From a checkpoint of a small multi-label audio tagger.
Training: normuon at rate 0.0026, 4500 steps, batches of 512.
Rows from block 12 of a small multi-label audio tagger, named by matrix and row number. Rows with one number belong to one channel. Each number is 128 + 24 x the weight over its row's rms, rounded and kept within 0 to 255. All counts start at 0. Numbers have three digits each.
After each channel's rows are labels from the 100 clips, of 14848, where the channel reaches its highest value: "top examples" is what is common among them. Only what is clearly more common there than usual is listed. The data: read English sentences (LibriTTS-R).
# convs0: first width-11 conv, stride 2 (model.blocks.12.convs.0.weight, 144x112x11, each kernel summed), inputs 0-55
# convs1: second width-11 conv (model.blocks.12.convs.1.weight, 144x144x11, transposed, each kernel summed), outputs 0-71

convs0.62:126150169107143099147125142120102117144168111147149115112110099119137144108129096115121095156079119134128108116131160144153119161137146115127129079094131084136167129121
convs1.62:100117157167159108126095149065098137147117097114171121108121138129127137158110131119118144131153085139159098153085117169124136133132099141169115099152090097157112083135141127111121160127184132150143088114117120090131
top examples: the word "with"

convs0.134:079165155161119143098109117124111119106132101175143095093179134128129168120112152175155098125137089119126154105165169118107123095080129150098110112119127121099114144132
convs1.134:128145089098090119085146115159120136161135110132131121058117110114105109180132132135105095136137101132111128121145107131133113083127132133113165094136155130111104156126151145143162123113155099134157089132111150147142
top examples: the word "two"

convs0.94:092176109134111119175116089122147117158129145116101146114106126149149153157112122095092131112129155115103093159147104148145135128115128117138136058131110125146166121104
convs1.94:111131114090101072129139169145126161142152142134154133159130135127115157099117165125138166116119102118137135129123123075162121113185075143105168136122105111132132141167088102144087106123092131140126090107149096103137
top examples: the word "it"; the word "is"

convs0.40:132140114115122160124113128121146107152088096136167131135127097072088109121098107123135113133173128126132137114196126150135184118113129091178150103137142081110116130126
convs1.40:107120136159070143117161133136099131119106145100109096095122132108152116115073170133111130102117147140150172118101156164122126164124140135134123090119123137159097160119126121110146108080128173128171114154115122149124
top examples: the word "my"

convs0.98:126098120131120156109126152175156145136111133133120083117082126104120157112193106185121122118099106113089119113096187131132103132129143136114147131108100140148175138130
convs1.98:103148164124109133147149115097126134147148104109132149126178129147145120091101091164107085109128130124154163124112095139156120104122134143142133151097145117146108131175121088142122123159096149156111138135084098114166
top examples: the word "to"; the word "be"

convs0.139:123143169127135129128112123137157154100114115088124145116093154130125139152094124117114122177092156115105118083145141137116132129099149168144122136138188132135153131107
convs1.139:144090146120159103140113178078157132152128107068168118157127135145143133155111102093085153149079157126140154095135139122115126130178127102105088102118120151128127133122120140103137163139128118136138145152096172109108
top examples: the word "you"; the word "me"

convs0.38:099149117140132175095084109125100126119141143098125126095126161128180132097110135138091151133168122128143110111096149121129111145119094076117136144146160106174117151103
convs1.38:129115095142157116123140164137169131130157131154116137107097122126146127122141118172143137132143146145143134114119151122153144129093108134147136106109107093119104135111135108062135115163125100172149159181123112126113
top examples: the word "we"; the word "on"

convs0.121:126140124109118145149075142140117158104107136069150087087159100138142154110172117157153130129152126121142089107135155107141094116140144105165125131135120139097148103115
convs1.121:149125129130118105118184131164130168124180124133107150164175092111162135106143150147116130150128128115114082137097148169157087122105168142161090120155139127128143133119065151149127142113123104173118147091125108134124
top examples: the word "by"; the word "before"

convs0.7:114125133124134138188114112109141128166144110111110143109079068100160138057097129113144115112154158110133103137125114126139181125120096140110092171146126094160145098112
convs1.7:154082132114158097151125126149140171107146134055158157118161118135134117121098113079133136111131121119115105209147135142148187155110123168078142095134095151136123149118134130105151144150148134124129127100126152105106
top examples: the word "be"; the word "to"

convs0.5:159109148156126154110130129133134113113160139120123119129135154163100168129189125151151115111081082099075146085102131110134122146145164128149078139154114132113109156121
convs1.5:097139111106104127117136127086095099133117102116127135122170141146190157137120099130178107117074162143123131131146161153101131091133111129146166110126154117137152150131115135092140121108123148151102131171124116169141
top examples: the word "very"

convs0.112:147076128180096144144139094144104082091141135120161109130139140124126115155114128085146146100123111114135128135115129114139122120084103133146107145073169120114138100119
convs1.112:122129148132129109155171165153107131162121147165106124142121116111147094098155145129122140115112134098124141153120144109170100173152126150188138150141101119116160134116114123154162115118115125134155112165136134122128
top examples: the word "said"; the word "he"; text has "you"

convs0.74:165183138162118105119107192132066115121146114126149104134133142133106144133113136127119137106089062108091118127098155125110143145089182129082134106117140135165120101126
convs1.74:138129146100125136098106115128130138145122157077145136148129074148125175103112136153157153131126107107144135120151111094149143129108121138151143146155171112150177126126119142134142116124123110133126128154129136112135
top examples: the word "was"

convs0.2:142149123112147130122124067122123128108119102079133089113118108157110162118125149152103087131147138114155131150144182123127130055083149111111134141082128154131119145140
convs1.2:139130120105110097131138129117117126162128101148110131129123106165111147148133143156153126118150137143138168112191118107105143119155119112087184110160123121111115135137133165125103179103163114150075129108170132085117
top examples: the word "all"; the word "one"

convs0.12:111118140139162119120140086183166143095128080120153124046124098126106143161098140141103134192133139123149119134127138153155168123090112157139111126094111085099128146116
convs1.12:112176097117112146158173133134094104131140098127101142140157125139134132156144132108129102187170139144087173077196092126116114149092142145127134148119122143119154119131144171126131117123156120129126157145145122098153
top examples: the word "you"; the word "do"

convs0.106:114128163119149117100157185129112120146128154157118118114117142160154104099127107118104091105145137110100125176134129128142163131120166166111139129069167078116150105121
convs1.106:098181160161131123109094136135109098132091125153094127152163119138144149117122119107135140081120127123108142119085107166137106128154127155125146132113132121103119126149125125076113094105137132146157103115095193115168
top examples: the word "it"

convs0.9:143129106077130107159119173145157086131113150140107103119121114126103129136116136116124125138133104097106133106154169104112163113140176117185085132113148142137143148113
convs1.9:132145143170098126128129128105137124131180132129119150101092134124080103133110149098130116111147129107161131141151116104090101181131137148120119112115171158145166148141096119118087122083152108145107149137127120151139
top examples: the word "he"; the word "took"; the word "looked"

convs0.88:129123140149130152149117137120098124145121135150098119150100129108115110133129100123147129158101066094114127105115141144151135128106146107111129149089135087160137130116
convs1.88:155130152161135109150135100171121135137135137110104084131143157110150102096147150119164160114089140107140142167145156122125089152067086160109140121120097133174145123175117121141125118092133114138098108131144077156134
top examples: the word "more"

convs0.63:126155140142179149121154113088085131169101110113118150125120152074134112118134124074106123122111171151112131090128093119095145188119143126121130139140117134101158137167
convs1.63:124108127105124116127155131131131122125152110149160090145127109109164172110065139136146130158102170118102123168113121116118108101109121125179181127133117117136116101137112109110143119151107118086132167095086131139127
top examples: text has "you"; the word "not"

convs0.10:103125133128143062099126128123128107096063149151092128133105161133123106109127128125165130156137106137160113101172159142146129076131170119153132121129130120120150096119
convs1.10:153130137100158111125127128129148129137158123167180151134139144114119157088089135170142138124076152101120176151193086152154142164110145120102124101162146159109160106117136093128117104163159137132115126126149128088103
top examples: the word "for"

convs0.130:130137116096157156095127162169098107127114128126119137126116150127122123129099093074132116131117146141131137136092129137135115057102138098076118156102105116078125125091
convs1.130:171157128120110123132131134140154102100132122131086117122134116089189109154136160135090118084156119085146078099117153156161115161121148173109136089104123119152145123132138116153106134155147127146134124158123128100104
top examples: the word "there"; the word "was"

convs0.28:112112133108142120101089141120133106099102151166121124125117138156141142133084084108150112110156114122115094104142112134139097103131124098072144131129132160123126131109
convs1.28:125118150149154126116140162128126122123133126125108116139148177114124126171114103147114103102137138141113155171130154112112113124162085118156133105138114158139075107117118123137097104118117069114144154123143169137165
top examples: the word "his"

convs0.93:116127111106165157124110123132154131138122120147185168092124145109098073112088111118108114127155146126119142164133149123132123111094151168102137107138106167112133130109
convs1.93:156130126103137147140109133106163103087119156108087203112138126126097126055133134158127117123128107113120066087080125128110114143120120099124156126094131109130142131112120161159116146125137106118133154145120081158155
top examples: the word "with"

convs0.26:095079126091144117121133124158127118123113096131124143143131067120156131189132139102135111162123132146156124125129117144143173102096127095122166108148130110153109099166
convs1.26:128107155120143137126136072127135115147096119138117123176159130128122129087144108107116082135125106153095121128115133118114146131116144102154150109149093152115162156116114135157101095161096098124108096140095121122113
top examples: the word "with"; the word "his"

convs0.64:155130139210133122152162137153133098117114117119093104123125090130127137122141104132090125115129149116106159103118119157087115124110147139146116138129131132110165124078
convs1.64:120126111141130129126101099101136126108115126118123109134089128128114151130107160144120117107114127163108145132106158119140128110116133189159175132153163088101160159128171130109143111129190098104111149160141092139102
top examples: the word "you"; the word "very"

convs0.123:147145151172123132175092144162121113128136169067095072159132145133097127114117135127112136113142082131135133072132180156124110129141146109118137160109099150141100119122
convs1.123:132113121110113188100169118127156104173172184131141140102102112119142152149129129143120135116139113120159146113181091116156163166167159143137147140134149149089125151093102109148137098157135158150108130098191147121112
top examples: the word "me"

convs0.142:101126141131132139109122129147139116102100140146121114090112161118145143140158144125130143120190131118098134188176129148078087119100135116134149113095140174092146142107
convs1.142:157094134123126149118119102132110131112144145120142136179126107135118142117101108123132090092102135110158127084116151142110138143138090134100116169110120126107130080145129091132094160123097111106139088149143053139104
top examples: the word "by"

convs0.70:113139122146150117128128158135146099137144131135136094104149114144129122105139150085184109156095158124113166119116129144136124155083129123111138142129142136131111077159
convs1.70:126130142136093157101117137115131179113156135142131100119149113163154093112118090112131164110115129118142122134158104154137121131135103138118109149148142148146144136162170128134114161121163106137139135117126094158116
top examples: the word "you"; the word "have"; the word "should"

convs0.31:115144102171132129095122135157137152171117130114167108131064103125097163069103142115100143119140135111128112122142147109125159097100118122155099120143111150117172132137
convs1.31:130134158133135144128144146123131109144134138138130145119148140167165091127132105132145091131111112098113126089135116161129195103137130107112112084149083124184110095138086131131132148101160119086138058131138087129116
top examples: the word "with"

convs0.48:096149129104159146092148101140156117133130143132114132074123090136144135123170128115143159114142121153125124165121169138108160119107116142152120115082152169165101110138
convs1.48:155117145126157088176146105134134128122095149135172138143147162165105099143139117113226127150131149130143145102153099153131171112104135131100091124161152130150127107122102128152142176124125145157119152110096161159138
top examples: the word "all"

convs0.140:106118121116123142093143143076141087116130130116131116114125122169141169135126087100120135117109113139113092130094111130144134098095199053163101125100138144115187140108
convs1.140:128127119153105122133139136116101166148125095083088136073112113126084131135141091115125119114157095121135129126103101173140134141163095156165122094131141146143127110141163150124149118096116149128205157088158135107137
top examples: the word "up"; the word "about"

convs0.83:121110136103099087134111151132130137123139129118145119175132118136114148053150127105133129144156102138068133120138146111186161143121150119159075125120118113112089152146
convs1.83:140128146116130087111157137130132117112134146102152173099124179106095113130107085133083144095151082122133092108131130093119093078118165155117162141145150125103120123122139139106139166102095102130085105114109126085091
top examples: the word "replied"

convs0.55:147152146153130160158127086154093093128114118157133092109136114166081120079156102135112133122140128136109148133105093103116101113103128123184089116143131132137121111104
convs1.55:097106187120133132118102147087141158115119135117117122140151098120157070137178093103134153132103113067122129133120160110077117121148140158115121133154163133142121143113122085150124178173103099114142143108170135153134
top examples: the word "was"; the word "that"; the word "not"

convs0.117:139108121106130123141124124194075120156087144112125148104145123091158132093120144109091093166126104107124085111111144148103129126101159165133121121133157135136146113099
convs1.117:170122139132105137134123118118123130139118097149151116119129071110152154113143115114145149179165140164137122165145179111132139138101146166105121136073120171137099137144147092115151110163114122127106142091166193140122
top examples: the word "be"; the word "it"; the word "will"

convs0.22:106151096089140134135094137176130085140157134151117162104137110161122069145079128134149155125152125135131102110179113118078111122111118093096100116108160107137157134071
convs1.22:111158192119115180129118131125093144149115173149183079130125150112109123117180093150132120104085148113109098160113112110127145115114132107148168112149119104130133130117171125122121106103120151119092128122133122102089
top examples: the word "they"

convs0.128:137093103151100109103102153130134116149141153118154118147088130100106140161127101143147106174136134144163090111168136121117096110158150073142095117196109136147155093133
convs1.128:137152145150150135100091143123133160163126108171162120122134136105123089135158158136104140160105191114153054092160113130121137109106120117129107127109119147148114097141149134146130153168090140144170148145117173111124
top examples: the word "i"

convs0.30:107099098168124131134140139137150146165134098131151131155101094158056116154136148098115160113110134078147132094072105102130141148147137113111116096112164148135131142133
convs1.30:090145097101151127116121125127127106066119183123099114138154130165131117149141108138119140156128134119105151110081176135138148112163140163116182087129147100128099136121124154107104127124120124188110190170144132129155
top examples: the word "there"

convs0.85:121149119170128108106141147130178122110154113148109138102117126129141127120120099137129091144161120116118129073162153116111119117136151098146101107115169137103168128140
convs1.85:118174106117109146159124132117106152141123151167140117114190122119079159125124143109160169140141150168160098120144138136061115134123120116102075107086134088126149108169087123162122141121144125161110158141112105115097
top examples: the word "be"

convs0.39:118116112161122116116082138084111124099138124131139105153092106140104173135083159087122139116115108141132070123196115114139126140131142086146084097134128078151160133146
convs1.39:129129111087150145154103114113129121106128112119101117172052125130107119115129158099127169161143100103109122148142119101131115129122129137138110079125146095070151160117135091098124184152087085116144134113126127113119
top examples: the word "my"; the word "replied"

convs0.17:092130120126145157156126097105129140160143202114145094123137130118136127111106060102157127090109128138141151128124120125151124074126115087100130146143107149120152099129
convs1.17:095095135141152166147120134096172078126111151162159114145120098126077162145151149121157103127139114123140141157107138094109106121122137149127144120146143177135143130102119134144122136127173160100120144111136104124164
top examples: the word "never"; the word "had"

convs0.89:156135146110089122160139142124111105152161158158126180132134108097151150105138168128135101109130109150109124136159122119090106142139165094102106105123162114110120165097
convs1.89:112122118090123120202127144178134094132147147126149142108147157146113147113101125071112130100120140116128125106127083134141131149139112154145155151110116102137129129141135119131139132084134144169115139147130115110121
top examples: the word "have"; text has "yes"

convs0.61:148116120130120112162094162122193143148096137131126161133083093139103166151113145146090170152153149129135138152126141119170122101120138174145171135113117145128128139131
convs1.61:157109157062134114168062142138182083096164104109148139127134091136130156145109129139115162134129125148132083158140144189125121135097186115117125107077149135100134145116124150132164133148150141108127135124099105147143
top examples: the word "was"

convs0.97:167141139171136174130104132136093104136136117118097138089119127100130146093149128102127117139136136106176069102153159098086114130112130113108150092182128130167120135095
convs1.97:168138182141078114101105159099133138107159138127122138108111116142120115145159149161099118127131112134134146108129101157165126107111103124164144112132126134132136113155172118093150121090129132168107129146134101161160
top examples: the word "this"; the word "shall"

convs0.118:131108115065157099098135113137130129157117125170160105153078147126142121114109071171117146149126124120084138116151122131123091132112145185129106152158135120178148128128
convs1.118:141128106151140163145146099126154118124166145163117126107124081155099132146158129150152139113164140089132196134139115139111153146176121134147110108136143111085171107141138136161149170115101143080118142108079136156148
top examples: the word "with"

convs0.36:132150095159131162136125114154127131162106134141116129133142149153132119120140129143153125147109118072116121147098141152116138108110047117146109104159082144144112103115
convs1.36:148101127119135129159136150169145114132167108075162115141158167127113168097134133081146177173163111089116147094110146144147136109094139101138130147109103156172174127120157154113155147171131134112120135090129130149092
top examples: the word "he"; the word "could"

convs0.65:122108112079158109147120153138104093128142124138125095122118132100122151112121123139110107145127109155107122112128177112103101144140161110122132115098088092133158153138
convs1.65:124132127111167133149078167096115181123134104120120123153096180122180147102134131160131137107127135187133102154109131125120164125119091144132145145122088146171130089150134166105142135162156112128101137102110119146127
top examples: the word "her"; the word "not"

convs0.4:111130105132131138096140154153135112152126133110109127080146131151101174163148186143117107138117090111120084173154117138110165116099130122092101122135114143151129123104
convs1.4:139074082174107109121126124127148110157113136147103140130091156104176134100143140177111150169089123099133126098138107112102136065130115134088160121106164085148109098142107137107099187108084146135099111153106141128145
top examples: the word "this"

convs0.42:136116131131130126104155165136121122185122089155146174066125119169105145118119125117125119119145103134157108079143146139138132163155125097103059157151130135107141146089
convs1.42:116131109135134149134149103151125116130099116129140100150146107135132169117136144134102124077133107152153062108167112121101120123162092116119117120148159139111138110149144108200131130175135120128130106101163121113109
top examples: the word "mr"; the word "must"

convs0.47:132153126118085076107169137147097102123130105109111175113128095107133183133123120129140117124130155128112101097173155122113114111106119128121128144130062096122139126121
convs1.47:119156140130117150147143119171105093124135151153122126166106179125159155098182133065148129096155129149175116170124162104127120120131090101139133114106176144115145146147144138149164146151144143115123116108135182128135
top examples: the word "before"

convs0.108:121198105087139139162154160110147140119126120077130137109158083122077164122121125110110121117103112092129114141092148107101115087137112149142157083130135122092154155117
convs1.108:140140110142148167150097136075139113147160157151138087124120142121124085159093108110106099125134151134128129101116088132168105144138114099167141124139099072104099110132121124117136099175141129110116100143131149120144
top examples: the word "what"; the word "one"; the word "is"

convs0.87:093130136109159145151144164079099081110123119112075116159124122131169103095125179148140103123119145114110128124138127141135129130131083144107152104120109107143120110093
convs1.87:089160163192151129126119096093127145170095129136156133104124144164114133140131114097122145146130115119094135165107114108118107148131106160163124092117153166116113159153135117135144130153117145150141171149152098144101
top examples: the word "her"

convs0.131:152138137074112123144147124102144108104121125131150132038118124129148145105128116103082087130150128141128143093112115121127152137125179103141105119166114130080091087112
convs1.131:137131127149120165127147053109108166169119166144146120101079128123115089155133144115084108139167131121140099109174126121142159139162130077109135138097153140124144186123147162126179150122101139146107120136113151179129
top examples: the word "mr"

convs0.120:082142106133098111131135121089123120088133115119148119141090143139130114134156111126117117102175134126133126117117091140150075118110101140099128126106163140125124155129
convs1.120:134101155145108096148157179145112103089123091130089121146090157107116117137101141147119084131164121118132148130124093152090129118095133088121136150105090095147159110156121151101171091166151125153096148133121135103114
top examples: the word "she"; the word "went"; the word "as"

convs0.101:134124146124135110108135164133132120070142084139102095152124129156068103081170128114122161172112144155112106186134132123106128156112185105163122112103142149136151128162
convs1.101:151118155127080093143141104127080127132101114100126123150139082112156134138129129130103141113114092076139084122179128145118102145098166164069117085159149148125136136145130129115123099132146120137109078133132132130090
top examples: the word "if"

convs0.6:057120110152115143152139115128088161098114140146124120144101137127124125134143162117133111055183073139152117131178129112121121116105158104107109131116127118153158160098
convs1.6:107129130118066105171109133148158133105081163123134138115175121127152135154185142147101134106136133138109105096139124139125146111128104120115102188144104137178169179080115134164150130141123167095144147111149133197132
top examples: the word "never"

convs0.136:061181181157128103151125110090132139110133113133153176148128153117141133096131126132122133112107094092118130122152162123111162122099154084159115115158141099113094169138
convs1.136:113108116145097129112102123120123091141117093174125104128102145188169151140101148156118118135063132141069146108137122161145123110122126125121126109097159082157115138143104157167128117159085118136110185138167120105157
top examples: the word "me"

convs0.33:116107168157111097102139121146140083104136157140136128147102106137098155112141134095123111120130113132101123103160092103056116111093087154157076117103151153168146154116
convs1.33:106122112156131133146156121150106157135096134109150110145149138132098124123129087104111142131137119134117120141141125130135124086167115104094182155129136129111106104161161130129090107137150130119124145155124117151158
top examples: the word "very"

convs0.91:119186111098118138142115099135099133131120115165073116128143136159146099091164127115152121144112152100155135140137129159134119121142097142156127148123148105121166111109
convs1.91:123135104157165173130111139129103129112150127082154129161142097127112131131140097146104125093119080170129187179108125126090121185167167130150113124149139124130120127104109119131138143137111069147142147152118111070126
top examples: the word "they"; the word "were"

convs0.0:128122137113087167109089139123150100124165159092150127104153072133131137133061155103137093140083115146135131109130135139146143093106140138092159142173125135106146120159
convs1.0:114144104180130116134120124125155149165114138175118124116142168117109113164112109151091159140134137105096144138130145125133123127137091130109137121137153137150116098160131069130144125163081159147147103111161107143155
top examples: the word "had"

convs0.59:194156164135095142094115058123098128152138134111108106154164131111114160135146124137176113109128121102133142107113151127174127126106153115133155132163106135133153142111
convs1.59:131168158118133101147138111115140169113158151115107185127141130189156121111092110113117113137121153119122077138138094158153148112147149103135109131159093122101101132099122128097093159166113095105115126113122079162104
top examples: the word "this"; the word "is"

convs0.111:101139136143116129109151101132137122166151142152072100175135126114135138178113128128121086105165094150094147120129141144121145124146073151129135102128109119174120110127
convs1.111:216102122111135075141126151128120118151113126144105177103152149118134087141120112099089115105147157129147096119131133129146110164152107122133115104117124138125116102112123145077115125150201158082147135154141110150135
top examples: the word "she"; the word "her"

convs0.84:106100119098134105149088127133099113177157113113134113118084125099165170139127130139108084143144098140114129101129116149159111094110139112169101132108127129132128102080
convs1.84:140121119146149126152074156166145096136117135095125113160114118161102112107087132132132094146092145165129127135131131146128133131095131169124120128101122116068115122111127205109133110097177178154093094157114134129111
top examples: the word "there"; the word "said"; the word "mrs"; the word "is"

convs0.45:166115125142128150130090103099127104138159142074147095103098160105133128082137137124101115110109111193134134137122151142138106066092099160150112135087079114117172142147
convs1.45:087167125130081148123167136107144164128091115102166152136129136130123181090106080138124147142116124124131093119215108106149154150108122113099128123136112131131139126107144095152145101114159112147134130158133176109137
top examples: the word "i"; the word "you"; the word "said"

convs0.137:102128130166160171156125077126108119113094148111160125121165141122104135140107098113112090150135113127138146143086139113125143176093104153149127144100138114148166110133
convs1.137:109121102114128126129124134127154108139135124142121123117144154116093121116130112121198138142187147159108107103133162108101155151125124115137149103147094133075119136092144123154113134129087134133172098155173147159110
top examples: the word "we"; the word "must"; the word "not"

convs0.79:113121142129122156152157160114138144127167176138077138104133169103110120128138096154105128134131109165117138145120111172088124090083095099143127087119181154128126162140
convs1.79:121123097102150177102084150102117144104121124129112143128146148124139104090122166089133151144125112148129098104173090114139098096106145142130142144124116163104142073072094133131136134117107133116118111133145088129118
top examples: the word "had"

convs0.133:121099104146134090111153147122124113145134129086144119125084129136122121129173195131121139128194073113073131098139168122080145119145111135116115085139134137157151100143
convs1.133:113111155120093156107108135136090083145126126122133149103135074154177123093107145188135134134171141169126119140088139131122170162133092104129115148160125161103103120142122165147135151151160155156157115101147106102097
top examples: the word "away"; the word "way"; the word "back"

convs0.27:102167125140158067133117164122082103132148135123142106115134102124171126124129135175104132082097134138133120112187148089145129154131105117114100103131134148127154134096
convs1.27:144128108118155098135151097093108124104181097114122153124110124107120166150147119126111106087146181127154121125092101147117111140161151166149137102166154145145123117159144138147118141154135154116148122172113149114121
top examples: the word "we"

convs0.14:139111159129090110152121141153102080122110082097083126130120118123109106113126151125158100135117100106116109130122152143149116125096120119097127122130151131082135087130
convs1.14:110130129136089167119167115132110139145137111108085122118132108154128143109138069136116131113089159131139160154119119116152078107082128125076144133109152122129143121120126097155114165095120123101111178133149143116148
top examples: the word "he"; the word "his"

convs0.3:089147126139102109115142089138105120129167140111127127132143144140092147153113147099136142122081118104099099145128087154134135143109130140133128118130062114101142119117
convs1.3:104164105105113164123097136137109091074128081137190108087135090113166121125136105119092170173107141147162140149131112138115103129103114121112160107134123136109136119090138125148155126067129144070117101126129116139151
top examples: the word "before"

convs0.56:091114138134105078131096128146101170177124140156144133114138113138145154079112130121129135136124099074132152143132132111136155142116136139142122116112121144153153117134
convs1.56:085129147113128109150148129182164121103123123130144155171090126108130111099158171116138118135143138175110106138094134132155133128121091095082108138132075166134121168170109055142106079140087140132148145148135102119133
top examples: the word "it"; the word "was"; the word "with"; the word "be"

convs0.105:110132154150167081092091174134120113118140154131089095122123115132065120196116124101138126081123102137115110149101124134103133118123136147123124130121108161122094132122
convs1.105:125080117158125127118160115117128158135142103101099104128127112144155160156074133093116066102143101126127145161114080127152149149133141136116118106118129144152126132132118169156128101136098113099136112147171134144128
top examples: the word "don't"; the word "i"; the word "you"

convs0.34:158162109119124068128146078123093155140138153142052121126116093127103115116140127103113108134124179084098121130139153141075125131086104115103156129119131170075174125134
convs1.34:180157178151141165097133146191122108137136119137146106072100117122160162136131173113105161121129075122089086132137129105171123155149129105124115160099121165119093148152150142097154131109136127138110147142120105152156
top examples: the word "this"; the word "was"

convs0.53:088154136133124107143131087093152111130151133090100129123044128139108118163128106085113102102157083118154159114098099136125133091130149149093091110130187134123114110131
convs1.53:104130149119165166105133080103116175140139125144132104101101165071147119104148132122143161137158127137157108143148123104135157155140166132159140111125123102106127177127176118116124078138137110123113154151117083151109
top examples: the word "was"; the word "at"

convs0.15:132149091142121076098146100161107136116166179091175136132128128128142120044179129131107137117131137182135116142138146117130110130084112156148085152152132159145110162113
convs1.15:140083112081132176121068133121138112127116138154099113141122089099125107139136166106147142157129160090144117159133137106130124180149092164160157116110120158105108100132135154179142093088119118132139166140142126157130
top examples: the word "there"; the word "was"

convs0.110:138121140157138109098057154108146133116124122198128109135140075128141145127114136130150095145112115149104102145116140103118084112100139111129102102144174122125164122158
convs1.110:168119120093153141123142126151126082127188128155111090148118178162145121138097139118103140168103122122156098140129160119109126152119112118126101146093089144133158142118119147146148124126125135201118138093095104125147
top examples: the word "first"

convs0.32:118133128089138129101145095127134111132157151121131115101117118169143143100134100136103142111110090143095150120139183103127095124110137112176140114084146110147151118113
convs1.32:076121108160105096127110122101150135143094118148120105139108151100114133117100112125134139197135151141119119137181096096106136138128141151129169118112125111125126146167108140159156140158104112109087120110124130131144
top examples: the word "for"; the word "from"

convs0.16:166123119120154115169113109121123087143102128107140147164112157132138110101164130101094093127096179107163113135118127104149116130116109128128146157133062109103126132138
convs1.16:176160105112123092081099168110150108120124109195120136127140145097124118186133105134133138134111121141161139129115117116151105087113083135127128147110134154107128164142120162109169138109112137085180093120194134143159
top examples: the word "down"

convs0.37:108167149133144126098120138178123123125146137133120133139166090141113122168146108116096092129078088102153147139163154081125127112115151062114122175147127108131146138111
convs1.37:112100139097145102113124096141109167137107114077079162124116111120132150132142105167174098119141129126170148116122166105123138128163137146116110193127145099070086117086148088157109116149162127136108164124144144133142
top examples: the word "his"; the word "was"